config = dict(
    arch='pvt',
    model='image embedding model',
    dataset='photos of plants, animals and fungi (iNaturalist)',
    train_examples=77898,
    image_size=40,
    crop_scale_min=1,
    horizontal_flip=True,
    translate=0.06,
    rotation_deg=5,
    cutout=0.25,
    targets=['species'],
    num_classes=646,
    embedding_dim=192,
    norm='layernorm_no_bias',
    norm_position='pre',
    activation='gelu',
    mlp_ratio=4,
    head_dim=64,
    fused_qkv=False,
    qk_norm=False,
    parallel_block=False,
    inner_norm=False,
    drop_path=0.15,
    patch_size=[2, 2],
    depths=[3, 6, 3],
    widths=[48, 96, 192],
    am_softmax_margin=0.3,
    am_softmax_scale=30,
    init='xavier_uniform',
    residual_init='zero_last',
    optimizer='muon',
    muon_scale='spectral',
    lr=0.028,
    momentum=0.9,
    nesterov=True,
    orthogonalizer='newton_schulz_5',
    adamw_lr_other_params=0.0018,
    grad_clip=5.0,
    cautious_weight_decay=True,
    steps=7300,
    batch_size=256,
    epochs=24.0,
    lr_schedule='cosine',
    final_lr_fraction=0,
    warmup_steps=730,
    weight_decay=0.03,
    adamw_weight_decay_other_params=0.01,
)
Rows from block 9 of a small image embedding model, named by matrix and row number. Rows with one number belong to one neuron. Each number is 200 + 40 x the weight over its row's rms, rounded and kept within 0 to 999. All counts start at 0.
After each neuron's rows are labels from the 100 images, of 14848, where the neuron reaches its highest value: "responds to" is what is common among them; "place" is the part of the image that holds the peak. Only what is clearly more common there than usual is listed. The data: photos of plants, animals and fungi (iNaturalist).
# fc1: MLP up (model.blocks.9.mlp.fc1.weight, 768x192), inputs 0-191
# fc2: MLP down (model.blocks.9.mlp.fc2.weight, 192x768, transposed), outputs 0-191

fc1.187,165,174,275,190,155,217,282,211,207,184,189,184,171,237,195,212,280,238,140,170,225,221,185,201,178,229,176,130,247,197,197,167,198,199,219,146,228,142,199,223,213,182,173,201,223,231,193,159,183,172,223,231,196,258,197,226,225,161,223,200,199,208,229,159,125,239,249,124,212,198,184,212,200,221,236,275,131,231,167,289,199,192,153,203,194,129,222,250,163,172,171,182,149,186,180,186,315,139,268,152,206,236,173,229,133,186,208,216,243,221,190,208,227,301,183,168,180,172,197,182,164,174,255,205,231,192,222,125,204,266,151,212,112,160,255,178,164,168,270,145,275,133,212,87,260,254,165,250,186,217,203,169,197,165,199,206,242,234,209,194,181,120,208,164,221,132,192,213,241,205,235,228,193,202,285,213,261,256,251,190,150,196,159,212,202,165,120,188,171,205,198,290
fc2.187,219,241,246,279,261,216,167,209,208,164,192,207,221,196,195,182,136,164,162,207,217,231,193,218,227,216,237,133,210,173,176,189,258,171,171,231,275,169,162,242,290,236,160,175,214,212,224,117,209,171,184,243,247,215,209,165,229,255,288,256,212,255,205,172,155,192,240,126,201,163,236,158,212,196,188,227,174,189,156,252,216,201,133,167,169,230,156,176,179,187,178,174,211,224,247,189,208,249,219,162,204,122,140,235,243,180,251,173,157,148,199,247,157,229,197,228,198,218,199,235,220,177,87,202,153,190,245,192,236,270,192,174,137,199,209,173,216,179,229,162,296,214,260,102,154,124,171,139,218,199,192,187,184,175,78,176,259,213,311,262,150,172,152,179,169,221,226,181,224,222,227,274,139,233,255,162,148,252,165,189,221,234,213,239,181,230,191,193,162,225,219,171
responds to: order Lepidoptera
place: top centre; centre

fc1.300,198,102,238,238,171,154,185,142,200,175,148,201,234,202,220,121,191,224,235,206,222,221,155,189,241,129,147,198,210,250,159,201,165,217,203,184,233,162,303,178,199,273,266,138,222,185,198,188,287,198,198,220,155,116,167,164,205,122,203,174,217,257,205,213,201,269,165,195,213,158,153,218,210,201,260,208,246,186,187,258,256,211,138,209,141,229,150,278,257,227,259,281,230,242,211,216,218,211,180,244,220,128,250,221,200,199,225,153,141,240,145,200,199,244,162,176,263,196,214,256,240,160,218,147,191,202,180,201,265,179,215,218,147,247,169,82,171,265,222,162,244,174,204,184,248,184,186,190,85,226,247,162,188,197,176,184,202,185,175,196,200,249,229,197,220,268,137,193,194,223,194,142,150,162,186,172,195,173,130,240,251,187,166,201,180,246,194,178,174,156,242,263
fc2.300,272,215,176,179,266,198,204,268,265,180,243,151,202,203,146,223,266,234,217,152,185,171,175,214,184,226,270,193,192,164,211,144,244,159,225,212,184,233,158,204,218,123,120,221,218,255,221,261,163,200,164,206,259,230,178,222,178,74,176,255,187,158,128,206,179,117,177,164,185,207,238,217,197,167,149,214,176,250,147,203,203,190,225,212,226,139,211,208,60,142,168,186,192,227,195,173,150,105,281,153,129,209,148,208,189,213,223,237,208,201,236,180,199,208,204,211,219,261,220,143,148,253,198,156,211,255,230,225,202,214,233,218,215,202,194,291,182,145,211,243,234,213,170,198,190,252,201,189,299,279,187,170,202,185,193,221,142,255,166,200,242,173,186,149,161,158,185,181,220,188,249,209,164,284,242,204,221,189,264,159,226,157,228,251,165,168,223,215,252,265,173,176
responds to: order Lepidoptera
place: bottom centre

fc1.565,228,177,238,146,214,212,228,201,126,149,156,176,205,224,163,186,200,234,220,233,252,126,308,194,186,210,147,260,168,163,228,189,157,161,214,157,193,159,183,246,139,200,145,144,209,201,183,193,235,241,269,248,183,208,273,243,187,184,258,233,264,208,82,138,205,207,180,202,195,152,280,175,161,212,228,158,212,196,185,297,146,214,196,203,210,161,212,126,207,248,129,220,251,233,167,238,219,149,150,234,162,214,239,195,177,231,142,203,186,188,228,245,168,273,184,149,283,251,182,266,276,209,142,197,244,196,226,184,224,185,177,224,247,275,155,227,234,129,169,250,148,236,190,128,201,220,148,219,155,222,244,181,245,256,196,219,220,171,217,198,215,201,181,250,260,198,150,131,249,219,239,261,190,146,194,166,160,210,174,153,209,163,185,190,263,237,183,185,249,200,200,170
fc2.565,74,229,200,184,200,262,241,151,215,170,125,131,259,181,237,263,166,142,143,216,149,258,183,190,162,135,148,272,152,278,254,200,178,134,223,137,257,237,122,238,146,220,220,179,185,237,195,214,276,193,222,185,212,186,177,180,267,270,227,226,162,228,194,166,195,210,186,157,197,266,167,208,238,191,154,183,215,197,204,211,266,152,213,213,200,247,126,242,171,171,188,222,217,228,137,279,183,269,267,244,173,192,194,241,237,188,243,265,211,242,211,193,237,238,174,257,196,215,181,159,99,170,221,181,207,244,141,195,229,164,205,239,195,210,195,203,173,258,239,166,176,264,196,186,58,189,191,182,237,184,210,181,184,230,153,180,181,141,224,174,186,198,158,248,202,205,235,210,182,249,185,222,228,185,208,200,146,200,196,186,165,225,200,234,283,131,173,156,175,249,188,187
responds to: phylum Arthropoda; class Insecta; order Lepidoptera
place: top centre

fc1.712,161,89,175,205,200,212,169,163,251,178,241,147,133,195,245,270,166,207,129,178,195,122,311,237,216,145,185,282,159,184,127,165,220,209,272,161,162,216,250,166,227,247,223,231,282,244,172,193,142,199,207,178,200,140,165,222,262,218,248,257,162,233,237,247,288,194,229,136,209,258,212,229,92,215,163,183,230,203,206,137,197,213,219,179,219,192,175,199,187,208,145,187,177,249,149,164,168,200,170,224,270,228,281,186,208,178,210,182,199,130,219,237,173,225,159,224,265,178,216,165,135,149,274,166,173,195,168,211,158,243,171,143,248,164,217,234,210,264,237,229,201,246,165,240,190,209,199,254,244,139,231,216,210,245,162,166,154,239,182,181,193,185,305,204,180,185,156,192,162,200,181,174,171,203,279,229,176,212,219,236,170,178,210,178,177,136,220,198,168,232,207,209
fc2.712,179,205,211,220,300,134,152,203,249,91,209,248,162,251,240,228,225,146,239,208,176,175,186,276,218,276,199,204,221,186,231,253,195,213,168,195,184,246,195,214,176,200,202,238,223,206,193,218,170,166,160,197,138,215,264,143,192,130,191,173,179,218,215,287,181,243,162,208,189,179,165,272,232,157,251,232,208,273,156,142,230,216,183,256,167,164,224,140,186,177,156,182,170,211,174,138,151,211,232,242,192,195,149,223,244,277,116,195,261,240,194,176,308,165,283,153,183,156,227,193,234,243,171,152,237,157,284,162,154,219,242,268,152,195,153,202,208,246,218,186,183,180,141,176,138,180,202,181,146,257,161,230,112,206,230,173,170,187,156,179,256,183,214,249,205,138,208,238,222,165,145,236,179,185,183,196,230,166,167,225,244,175,166,200,201,194,249,150,220,293,226,217
responds to: phylum Arthropoda; class Insecta
place: middle right; bottom right

fc1.753,185,221,181,239,220,191,149,207,160,248,170,212,246,153,200,244,136,173,191,213,222,136,258,203,275,197,158,247,239,129,157,206,162,252,174,181,206,152,212,184,222,128,249,230,185,188,253,169,238,227,184,134,259,213,208,198,165,240,241,247,91,313,213,168,239,230,275,267,198,216,297,154,199,181,150,208,129,235,216,173,192,206,190,202,182,192,188,269,196,181,183,137,158,232,208,208,170,193,194,163,166,231,234,224,197,191,248,186,187,126,173,260,281,252,233,219,208,176,264,224,159,221,208,166,188,231,175,195,213,237,180,255,182,186,189,181,186,230,262,151,212,203,252,217,156,204,201,107,159,194,230,206,181,199,85,105,207,210,161,173,190,262,157,224,238,266,144,186,191,262,210,248,167,249,257,151,169,145,152,196,203,200,188,203,246,123,194,173,208,241,240,141
fc2.753,151,216,160,187,184,211,183,195,165,209,204,108,175,231,218,234,171,212,154,228,265,257,225,188,127,189,249,215,263,214,214,259,183,135,226,273,170,248,223,169,98,216,227,195,206,171,165,176,172,199,159,257,222,173,189,159,156,237,169,66,229,195,183,178,218,120,222,258,237,177,214,209,230,196,188,159,218,244,234,194,257,259,171,235,174,214,168,189,199,213,180,179,221,167,279,219,209,160,221,195,259,153,215,158,215,252,190,179,245,249,214,87,250,257,257,192,261,237,191,200,182,302,174,139,187,152,129,242,155,150,153,261,188,201,159,279,172,196,185,266,132,160,230,215,213,201,224,152,234,112,184,174,208,212,203,210,239,183,149,205,229,209,157,231,128,148,185,223,227,229,152,231,131,191,181,208,179,189,194,180,239,201,219,200,214,216,213,205,225,228,320,217
responds to: phylum Arthropoda; class Insecta
place: middle left; middle right

fc1.195,234,168,252,192,123,190,232,211,195,167,197,174,270,149,249,165,185,207,134,190,202,182,177,233,188,201,266,240,237,157,192,221,251,183,262,234,154,188,201,191,215,191,262,163,138,198,247,272,153,236,270,165,213,238,161,135,248,178,115,199,185,228,221,159,209,245,107,154,163,207,232,180,171,206,215,247,161,204,230,107,206,272,205,217,209,250,233,233,178,151,133,209,205,160,194,144,225,176,265,187,167,202,180,273,289,184,228,159,219,262,223,199,131,155,193,257,138,184,179,241,150,186,212,238,199,223,240,219,137,195,217,146,231,129,227,190,217,234,120,156,204,235,213,130,187,94,154,213,257,217,108,189,158,226,236,185,232,164,219,245,191,197,241,170,184,233,279,235,230,198,196,169,129,118,182,181,159,192,233,237,165,207,195,192,259,235,161,179,180,196,172,233
fc2.195,178,176,184,179,200,227,197,242,187,240,192,253,196,206,132,205,251,115,153,218,179,206,168,195,222,198,265,181,198,255,218,258,171,128,143,133,252,209,134,213,176,272,156,244,176,234,218,137,247,205,175,204,241,216,189,236,164,202,236,173,140,193,170,240,154,202,142,202,232,224,157,233,206,179,232,180,204,213,197,169,241,311,162,209,175,198,205,216,205,264,124,266,208,203,176,202,185,207,244,169,147,213,248,180,340,140,189,290,134,180,200,130,247,218,185,246,231,196,174,202,184,201,234,244,267,188,173,193,263,195,130,211,236,213,177,136,229,293,230,198,216,171,141,216,152,165,167,88,246,172,204,265,170,213,275,219,206,205,167,188,219,221,184,201,180,124,222,209,146,212,264,202,188,242,160,187,272,221,180,249,211,171,179,181,226,130,175,172,206,149,244,154
responds to: phylum Arthropoda; class Insecta; order Coleoptera
place: top right

fc1.112,154,164,201,180,235,272,205,156,179,208,166,178,147,198,206,105,178,150,226,236,245,193,281,212,216,172,209,241,207,186,186,205,216,198,247,166,227,244,216,220,141,199,267,177,243,198,298,239,132,186,192,195,182,138,208,259,155,241,119,218,125,133,228,151,225,199,248,181,195,160,160,185,177,214,160,179,236,218,264,194,195,215,217,227,183,191,154,105,281,236,278,221,255,157,173,241,234,277,167,187,171,140,192,225,158,212,220,227,211,161,198,208,313,303,220,197,225,200,221,156,238,172,191,189,250,109,244,173,182,219,131,163,203,153,195,234,191,175,193,272,221,165,184,187,157,192,271,138,219,197,232,265,127,263,197,195,164,195,188,153,230,215,242,202,297,172,182,190,225,167,120,226,229,230,250,228,215,186,149,194,163,181,205,226,157,203,232,184,172,195,141,227
fc2.112,193,176,192,201,168,211,212,152,268,180,117,149,178,204,139,191,245,193,173,169,237,214,165,190,268,223,155,193,218,248,222,199,134,253,202,245,257,184,106,212,169,218,226,260,241,261,136,168,92,209,176,224,223,202,234,208,228,186,199,238,168,209,144,294,201,228,224,230,206,175,142,150,226,186,237,177,229,166,122,215,180,171,179,243,131,195,246,221,226,240,197,203,275,217,176,142,166,176,193,180,181,180,188,201,268,208,243,249,290,195,250,201,210,199,178,184,217,203,204,230,155,221,216,134,309,162,202,202,197,179,265,195,122,148,180,198,189,265,184,233,157,197,219,159,255,228,155,230,189,156,167,105,287,201,147,263,196,102,196,184,254,178,211,186,163,153,209,220,249,217,250,200,213,268,189,227,187,245,221,199,259,213,233,101,189,165,157,218,155,230,152,205
responds to: phylum Arthropoda; class Insecta
place: top left