{"arch": "pvt", "model": "image embedding model", "dataset": "photos of plants, animals and fungi (iNaturalist)", "train_examples": 77898, "image_size": 40, "crop_scale_min": 1, "horizontal_flip": true, "translate": 0.06, "rotation_deg": 5, "cutout": 0.25, "targets": ["species"], "num_classes": 646, "embedding_dim": 192, "norm": "layernorm_no_bias", "norm_position": "pre", "hidden_act": "gelu", "mlp_ratio": 4, "head_dim": 64, "fused_qkv": false, "qk_norm": false, "parallel_block": false, "inner_norm": false, "drop_path": 0.15, "patch_size": [2, 2], "depths": [3, 6, 3], "widths": [48, 96, 192], "am_softmax_margin": 0.3, "am_softmax_scale": 30, "init": "xavier_uniform", "residual_init": "zero_last", "optimizer": "muon", "muon_scale": "spectral", "learning_rate": 0.028, "momentum": 0.9, "nesterov": true, "orthogonalizer": "newton_schulz_5", "adamw_lr_other_params": 0.0018, "max_grad_norm": 5.0, "cautious_weight_decay": true, "max_steps": 7300, "batch_size": 256, "epochs": 24.0, "lr_schedule": "cosine", "final_lr_fraction": 0, "warmup_steps": 730, "weight_decay": 0.03, "adamw_weight_decay_other_params": 0.01}
Rows from block 8, named by matrix and row number. Rows with one number belong to one attention dimension. Each number is 128 + 32 x the weight over its row's rms, rounded and kept within 0 to 255. All counts start at 0. Numbers have three digits each. After the name is the row's rms in percent of the matrix's.
# q: attention query (model.blocks.8.attn.q.weight, 64x96), inputs 0-47
# k: attention key (model.blocks.8.attn.k.weight, 64x96), inputs 0-47
q.8 081:151076081136166230140170154156081100180134142179122187142142144133144098202173113115141125132166131068113096148071157145077100125173068147122193
q.9 093:110120117195166138119177117144135101116095140088116040127115079110105133091140132080122106118180097179152126093180090199137130152080130227074143
q.10 103:146153135057164179116111062159102130075086142113177122123111087107150149115102111097161110130131101174149105165135132189134187115130200219089102
q.11 089:159192161102111145174095095035136168097156112133149115131094092119164156128132146142153103152050144132124083161134110171139137126097083120148122
q.12 098:124151126180089111106132146174190057110124112166087078160107174127142078187158128113085144128111207131137170112126100094073142146097147168108088
q.13 106:189181177088181097132151040143104155053092093105139112144155123084144109137134145111127104162148150131171142116141114081048181167083106186130158
q.14 069:156096085102149103180058140083155168143139135145175128142179122110096083102178142123127106142110125119135089171119117096193141145192141076188138
q.15 109:136113119133181134101132112176077114114122086154104193107189155136115135154154160097132101099201063153173102132145170112097167157131094114110163
q.16 109:120104106126124125147129109146145176142118129122103129089132104145152160134096113102128126142196111136140114190132136124116123147095112127090181
q.17 105:137136135167112171147087163107069111090136091146104128123113126183024107161090100090149087083150092174137136067142127153076143138153123147127140
q.18 095:148164098160127122156144140116133085115168108121155137079113128107094119128137150129074154119132155089056142141096102082127111137113083105150115
q.19 111:146101189129110152101199115127149150172105153125128173128169144171167125155101193118165114122098188190149061124151164176052142086146115111081101
q.20 087:080163130142165129156153111131073184105123087113072051091144133146123130191100129097144176114128193136092150147120099139108167138061121161082184
q.21 099:120111069130172147165112181099159080139117123084122142132175137182051130134179148082136123114157043119139081142086128152196164112180124139152123
q.22 116:140115118143098175158099156104155086156128138122199056155153170165118161151183150131108107121119116061181138124112160138140111108124166120143146
q.23 102:122102112142105124164091156070100163112145095147105174110164093153149140145133128119153100124102157137087160119132137079139124124151081051122126
q.24 086:150152176102099143187162118178096072121150137161163128169161122114143088179156127125069073124116144117161091139084122144192125161111085147112125
q.25 099:159116083106110078138153135146162166160093191182135141155176128138119163160121086104135113105156113164117052133187150108126075103154138096033127
q.26 087:136157215111065118093170142155121154090202147138116184112140082086182123122074134175081121093112188111128091147144156136156115109072092156096115
q.27 110:134102123105122113122107080163148153094123089164126107158202071093173149135201140104081098108125216118093132137136114093187196152102145141064131
q.28 109:061118075097129113124164137110114080123159163160071061147119141104119140137125145115167144134177103152110097096156100063049126110129190173077115
q.29 100:109107028157181156174160169169124074139109163062094132071077119144121100189139097083132132151126156124084113149094146163118115085099162124130109
q.30 103:144109095098176206115092137087098189146153161126137119123193129160129106142113118130195107110109165096148099131101177155108110116151130122127181
q.31 117:158138112081116120138062118095182182195136149171103124139129205144144158111075123129144146129112129117124124111148055149156129169155117133156133
q.32 083:133120117181138166127166126144135102146127175106083129143101116158130142126126169158179119127109118159080075090184174149120072062131139108103131
q.33 101:130068116173172115125167134128111169123101161128112188103164073123056143110161107092123162136202107130077096180126159133125118116161134086121184
q.34 108:071157106141110117151156143166154078128104145105094085108065149182123154134146114093165168158116114182137145143104079100103137142136181093126106
q.35 088:116147169158124108147159196153144103097136127162149114162101153096174124129145184143115105079127151144084092129160082122146095145080123097099069
q.36 098:147121139139154138105081119058112181139131108158162149069158133162133115120115150097161113133134137116127154195110163100132176133173127070166167
q.37 102:121077181125134139119196105197063129099095158131126138104135079072116099110148112134102137135139131097094199117126164075133132116174135142125165
q.38 108:111150108125090077111127159104135087145148040137144126169066147128200147154152163172107116123100195116125212110121112103097081151095097086166065
q.39 074:114128163178101100093137214084133146120186148120149196127122101127110094102109129062104132114081094101115048195159121147163097122161109091143186
q.40 103:125138160097086135160139074152119091100091170161168075085108081093113156118177142150103091135144099100097157118101113072124141147100102065118163
q.41 111:064142129115074175112181147087042105137165124107102147076073116121201146105086143135127118118144173130141127122065085133107120151114089156123131
q.42 099:115137125136106115104098148130098143158202087168104147153169122118212127119118123164108100106164171126179088144136151156210123125107129171114134
q.43 091:142086110088152162115145054159125158166112156140131167190119119088178162121110099130147117138141081147139045160132118189122165128113145170110115
q.44 097:133149069086110159135125096126161075097130131133156077130071055147165104115146119106142097170080096093151142187104183189136118059138153191111160
q.45 118:107124117136146066077100190087185151179158125134110104135127199164090129096096164101153143135091072126149143115207130161126096123135114125165147
q.46 084:159160063118089166124075150159154113111129073135178087102108132150124120121145163130095131079118160090094172174096129154131129087133192150131149
q.47 101:101108136161084139054148175062149134211158140180086138118129151179138170117124127099124128124154147164141111164096128211096111093159166141130093
q.48 095:140169173168102166095122079168135091086132153155132136099089111132085121168096075146147153130168121191122090100128141145024123133073130104081119
q.49 116:131123150145143080167124174118088159121149072158113152157120146118139148142116163105129090114138143155127175119191079074103139182103079120168115
q.50 093:168109190154091191094147179100115163114091109150223126114112055137151145114167147180128073090135132135120182110116141125077086109122116156118086
q.51 106:143111127156185161145175116229143088141152119105104097143157112147127132180158185062130092092130151127132112137179160123135146138139101134110178
q.52 122:134148119097158064098126111157159075086112119137148139130120086096140133115142113127096093128152117144136175125144118098157117172099097143117042
q.53 103:121091152194124173141151134157117078148098128113244148164096114123099117128158137050076135120144086149147083147152084145136122139165175152123111
q.54 110:142164106111200060171132094131146120133084121108085097133109166109149119130100136097171098164112087184159168079199105120173116161159141118120140
q.55 101:142161145113119202060094112132158089182122151119139159079132147116128109153103145113099099120145191095147102104113121146128121159142106109136209
q.56 081:119139133106149145126145108115139124121077156128204041164140105121070109154156117093121095136123061136175123139182159175174119112130194204079178
q.57 083:153122080159183085127068103143160129100129118068133094103145104112123156079136149095139153142133113137104139121138103086091155105080158129174062
q.58 102:128153090108130113123105125109174116157134144075128123105134124155108162030092177110103178128131091103113101144131107138196137060161171211139139
q.59 092:091126207105092131158178146179149048044096167153151095172083118112095081141155169128135130142107100139144172125161139108082145106147204126117133
q.60 122:139114090145142093198128129137139147079103120083088070118103086090106139097140101128104125170192107114104167115142086120134112147107155204143085
q.61 096:102109094081214149172119127151113129163097119129140091144175175145109089200099148100157141131153127143114201079143100117178079156141096153096126
q.62 092:146142121070088150068119077128122105148102144153129155116097078150214159079141119120142089151098137082148143133066145116127146093155095146150157
k.8 083:097158114158117109146104153143155133122110114139129087103172102202120094136165148177073125081160144129126171126141112140116128111161160153133104
k.9 097:102120110124163156069166146087108136220073102147178133069155116104160107128108127119120085123124078153159112130181123157106105147093151132066095
k.10 094:192104105103115128145155115070131108140156078151136064147127099140092152189134158118138160136091121106161062113164097128137082128071138165129104
k.11 086:175131113110130124163113153066137103120149131165087132123108190099129155157123070113162174105180067139176120100108133136094052107166125144105162
k.12 109:145149125136075126085199082170064108186083124129154121117138159189176134084127117197101168147133109111135124130098127105168184140146086053147165
k.13 110:147023096147088160126127115037140125169122114153189179136134126124127154141146111169150109112109096126184114068135098146136144100158107132130175
k.14 072:176102164067104090168076149124154076112194158097100107140141145113103131156189137099198108097132128101058122165072096138086077169125092106192122
k.15 114:035088155171075103132120074114159141097118139133176099081140095119149158151107123151124099143114120149161115132109150053156215160114154145104138
k.16 102:079145099138142104142087181097165122097062149150150091110064105153166116097140132063124100103079191184130123164167133151155082118121177176118099
k.17 098:086112108067104140192119108155070102122141159152155094105145120124150155157106145178074195153162053086153086121049119088170091106105106194169177
k.18 098:107093091117152091106119121160123152115126103080119174122147148086109178113141092107127096145129139124127163087083130104124062151140134076099163
k.19 107:095163128166129097169175102129127134140107202130123082145102164080179143143103141227178166112151124156163123161159116087124145152179136116109114
k.20 090:126146085163112163111133117159095131143147148169156122141156100123143144159161122079152148133142122123117089059222123101080063113207128111141113
k.21 101:090151161108165064147138098115107124090140134104152037124148127191072092147128141077144115153113162107070103142153126076181082177128152118108156
k.22 115:104160135094135136118115133150128107072102145148077115122117166172100175087101130098111088146155060139117090143136063147156126105139102147154123
k.23 101:133126124161126075172046128138133139068137169146098130143159145120171204140109093086141135124125103160137163130121109067185157093160087163117144
k.24 084:131119142086103155102128119101126082094194096108148112126176131142110086148205083144111175111085128135129118101053123168085106193171137154134186
k.25 102:106181109103096141113125185096152085116083193114118095075137063115143142163215110133138123129096207159121036157080106152140150161099117116086157
k.26 085:125123131144124143134154129142071151125126151119121131123123172114125103140083110151114207170077151156148169104125143136111142170135126133115157
k.27 118:157136119104117102112116116095121148167216134108131106111202113145178173170182105110155130145083134135123147084157104103122169148159083101117134
k.28 115:149123116176131150135135147135094168178099102113112090074112056166131145123165131155090058156118148099131079149059173142145137147067170086179141
k.29 104:103177105168144117139134088174084171126073095124154119131136091146096160158103109129103144134100188127111146066188136125138086099078125110086117
k.30 101:161153118127158092164054142125169154140180192136082119102147138154122104184144169164156147160150098148062118115095096153078078097119160139161064
k.31 117:156152101085155144117129210126178084130187169102119105138133169144145076093154129156156143131126098110086079165082109135153063146179135096190100
k.32 084:099147114146134157152168116169117144140044129193061131072096164129153159141091118127104121116186146171160133152098144103113140091141120098072084
k.33 100:073107161129146089166052158150157133148077151153120118128124109090128116164130150080190092084127179164133199145158100100099115113111148102063096
k.34 107:135152079139164151085144101142141130066080133147157088154094098130138142098112136119139082120093211103136104175151144133183092157127156084110166
k.35 087:124125123096065097031175109179086157159163138120106113101161111062156121091185102176112129125138171119112143160100137128054123195126121091080108
k.36 092:123104127114145092162104068142172151026146175103131109138115160095124169140091178113199080130138137166117116142134104067161056123176125175156150
k.37 102:111117151155144167129101166154152139152087071139156174153140079125146112150097143112124116101111144143170185113156113137122228098113084171142139
k.38 097:101139138156090110058118099151112163119187145119151190119091151127142138032165090139091130136139087107127162145097129100119167110152089083151136
k.39 081:089099167078140118121148073131114166101091159136156132142148130087088108192125166132164113099168147104145186142136156148088082205132116153046160
k.40 095:092171121108136130140124172136178137106107087096106141084110065093181127075090063094088070139127151155159126113115148185165177133130152181138174
k.41 100:143112107197126133134118150163102199105167102154142144091129114085149129109140098120041124113139101070126163120162185139112121158146165161138115
k.42 100:185104141130078174115112098151088125062238156114112084109190153158090112144170136119115135127103112114071116107153154121082116181160141126153109
k.43 096:153153128132136147158168166056151128179128069158095108091115120128125106161176148122089138097137161138160103133160150170104113090119172161138026
k.44 094:189151105153163077151124108130113114108114065146128116139048134199097118173099136095116106135149108148187126122120123164121048107052158154133129
k.45 118:105101137125140127087199117142127102134134159098141203141104127091089128093084174153149083133160067153111103172079137117107068120101119090154093
k.46 079:123166101066124028126139108215117125098145150137138055134063154156167163126087123107133154181146086082091135140133107108099084161110123097167107
k.47 104:133146160153138118104186119167137134119144146112113081120133176111115122099127152142144130118134096128102137169125132060139066118164153073112127
k.48 095:119132095124113153151143068141104095130067146104105115124111136103157148081082145222094125157131140138206140137081135158184148120101179133111190
k.49 117:091053096130085157096142167120102118134127143176149178107143135070149177082126110125115138095100083149151121157097089084148090096175057122181110
k.50 094:096161118061123088113125192124134163168122187161130091106137107135196139053111108145108145116156102153099134172128098125124168096111112200095106
k.51 100:019172084114155159064167079133118148143100144119180100060130128147128111158164158139113090144132172165162099129120108122105083192164110101128119
k.52 124:119101142134117122051157104069135144143148074047171170101157084129111101101143092130118137165040182142125110097108132127178175163084130110068189
k.53 110:035121130053160141104182103133111130137032104144151067147144138107107153137128177148145104076146124103170135195154065143123102193117104165088103
k.54 115:172101099163098165088114107095160091123125126128162156124132142112100135165168106108152063123103116156144052119104143115128154163112127120130141
k.55 110:096153128098123114125179086170157128138122157075109122065165188131112076112121147182105118179146091102108154114146120132169141214193133107144172
k.56 078:106150150061160142118171136093132073156039090167123102098117105170102121166122149074147102153136080151161047140118080161117133131089121177129140
k.57 081:136085097146120114119156095083092167167117147105127151157091106111112193082097119107149073108146129151088101128140164153099087108100131073114036
k.58 103:141099120098149097127189172138100114159123129155100109168094147171086123157132130026152133124167129111060090157174142102106052179120131057111062
k.59 094:128119175114083118143127117194091110165071075170114113165074108158139105132090135141096156127138120105192155169106087131136197120058096134182144
k.60 118:141096126124139130159058221124115127188111104148175133129107126162126134101147097084151127110056127121114133104119108127159078074069110138120106
k.61 096:105138115163167126093124134124146084143118105075154103156133098195112086113160140106145127145073111199080076164074072138110119164146154152194122
k.62 089:139140117128110151149163142120145182076193126155138155106106070166141103126128110109075130101194153113126109125154170141147141119175108169112122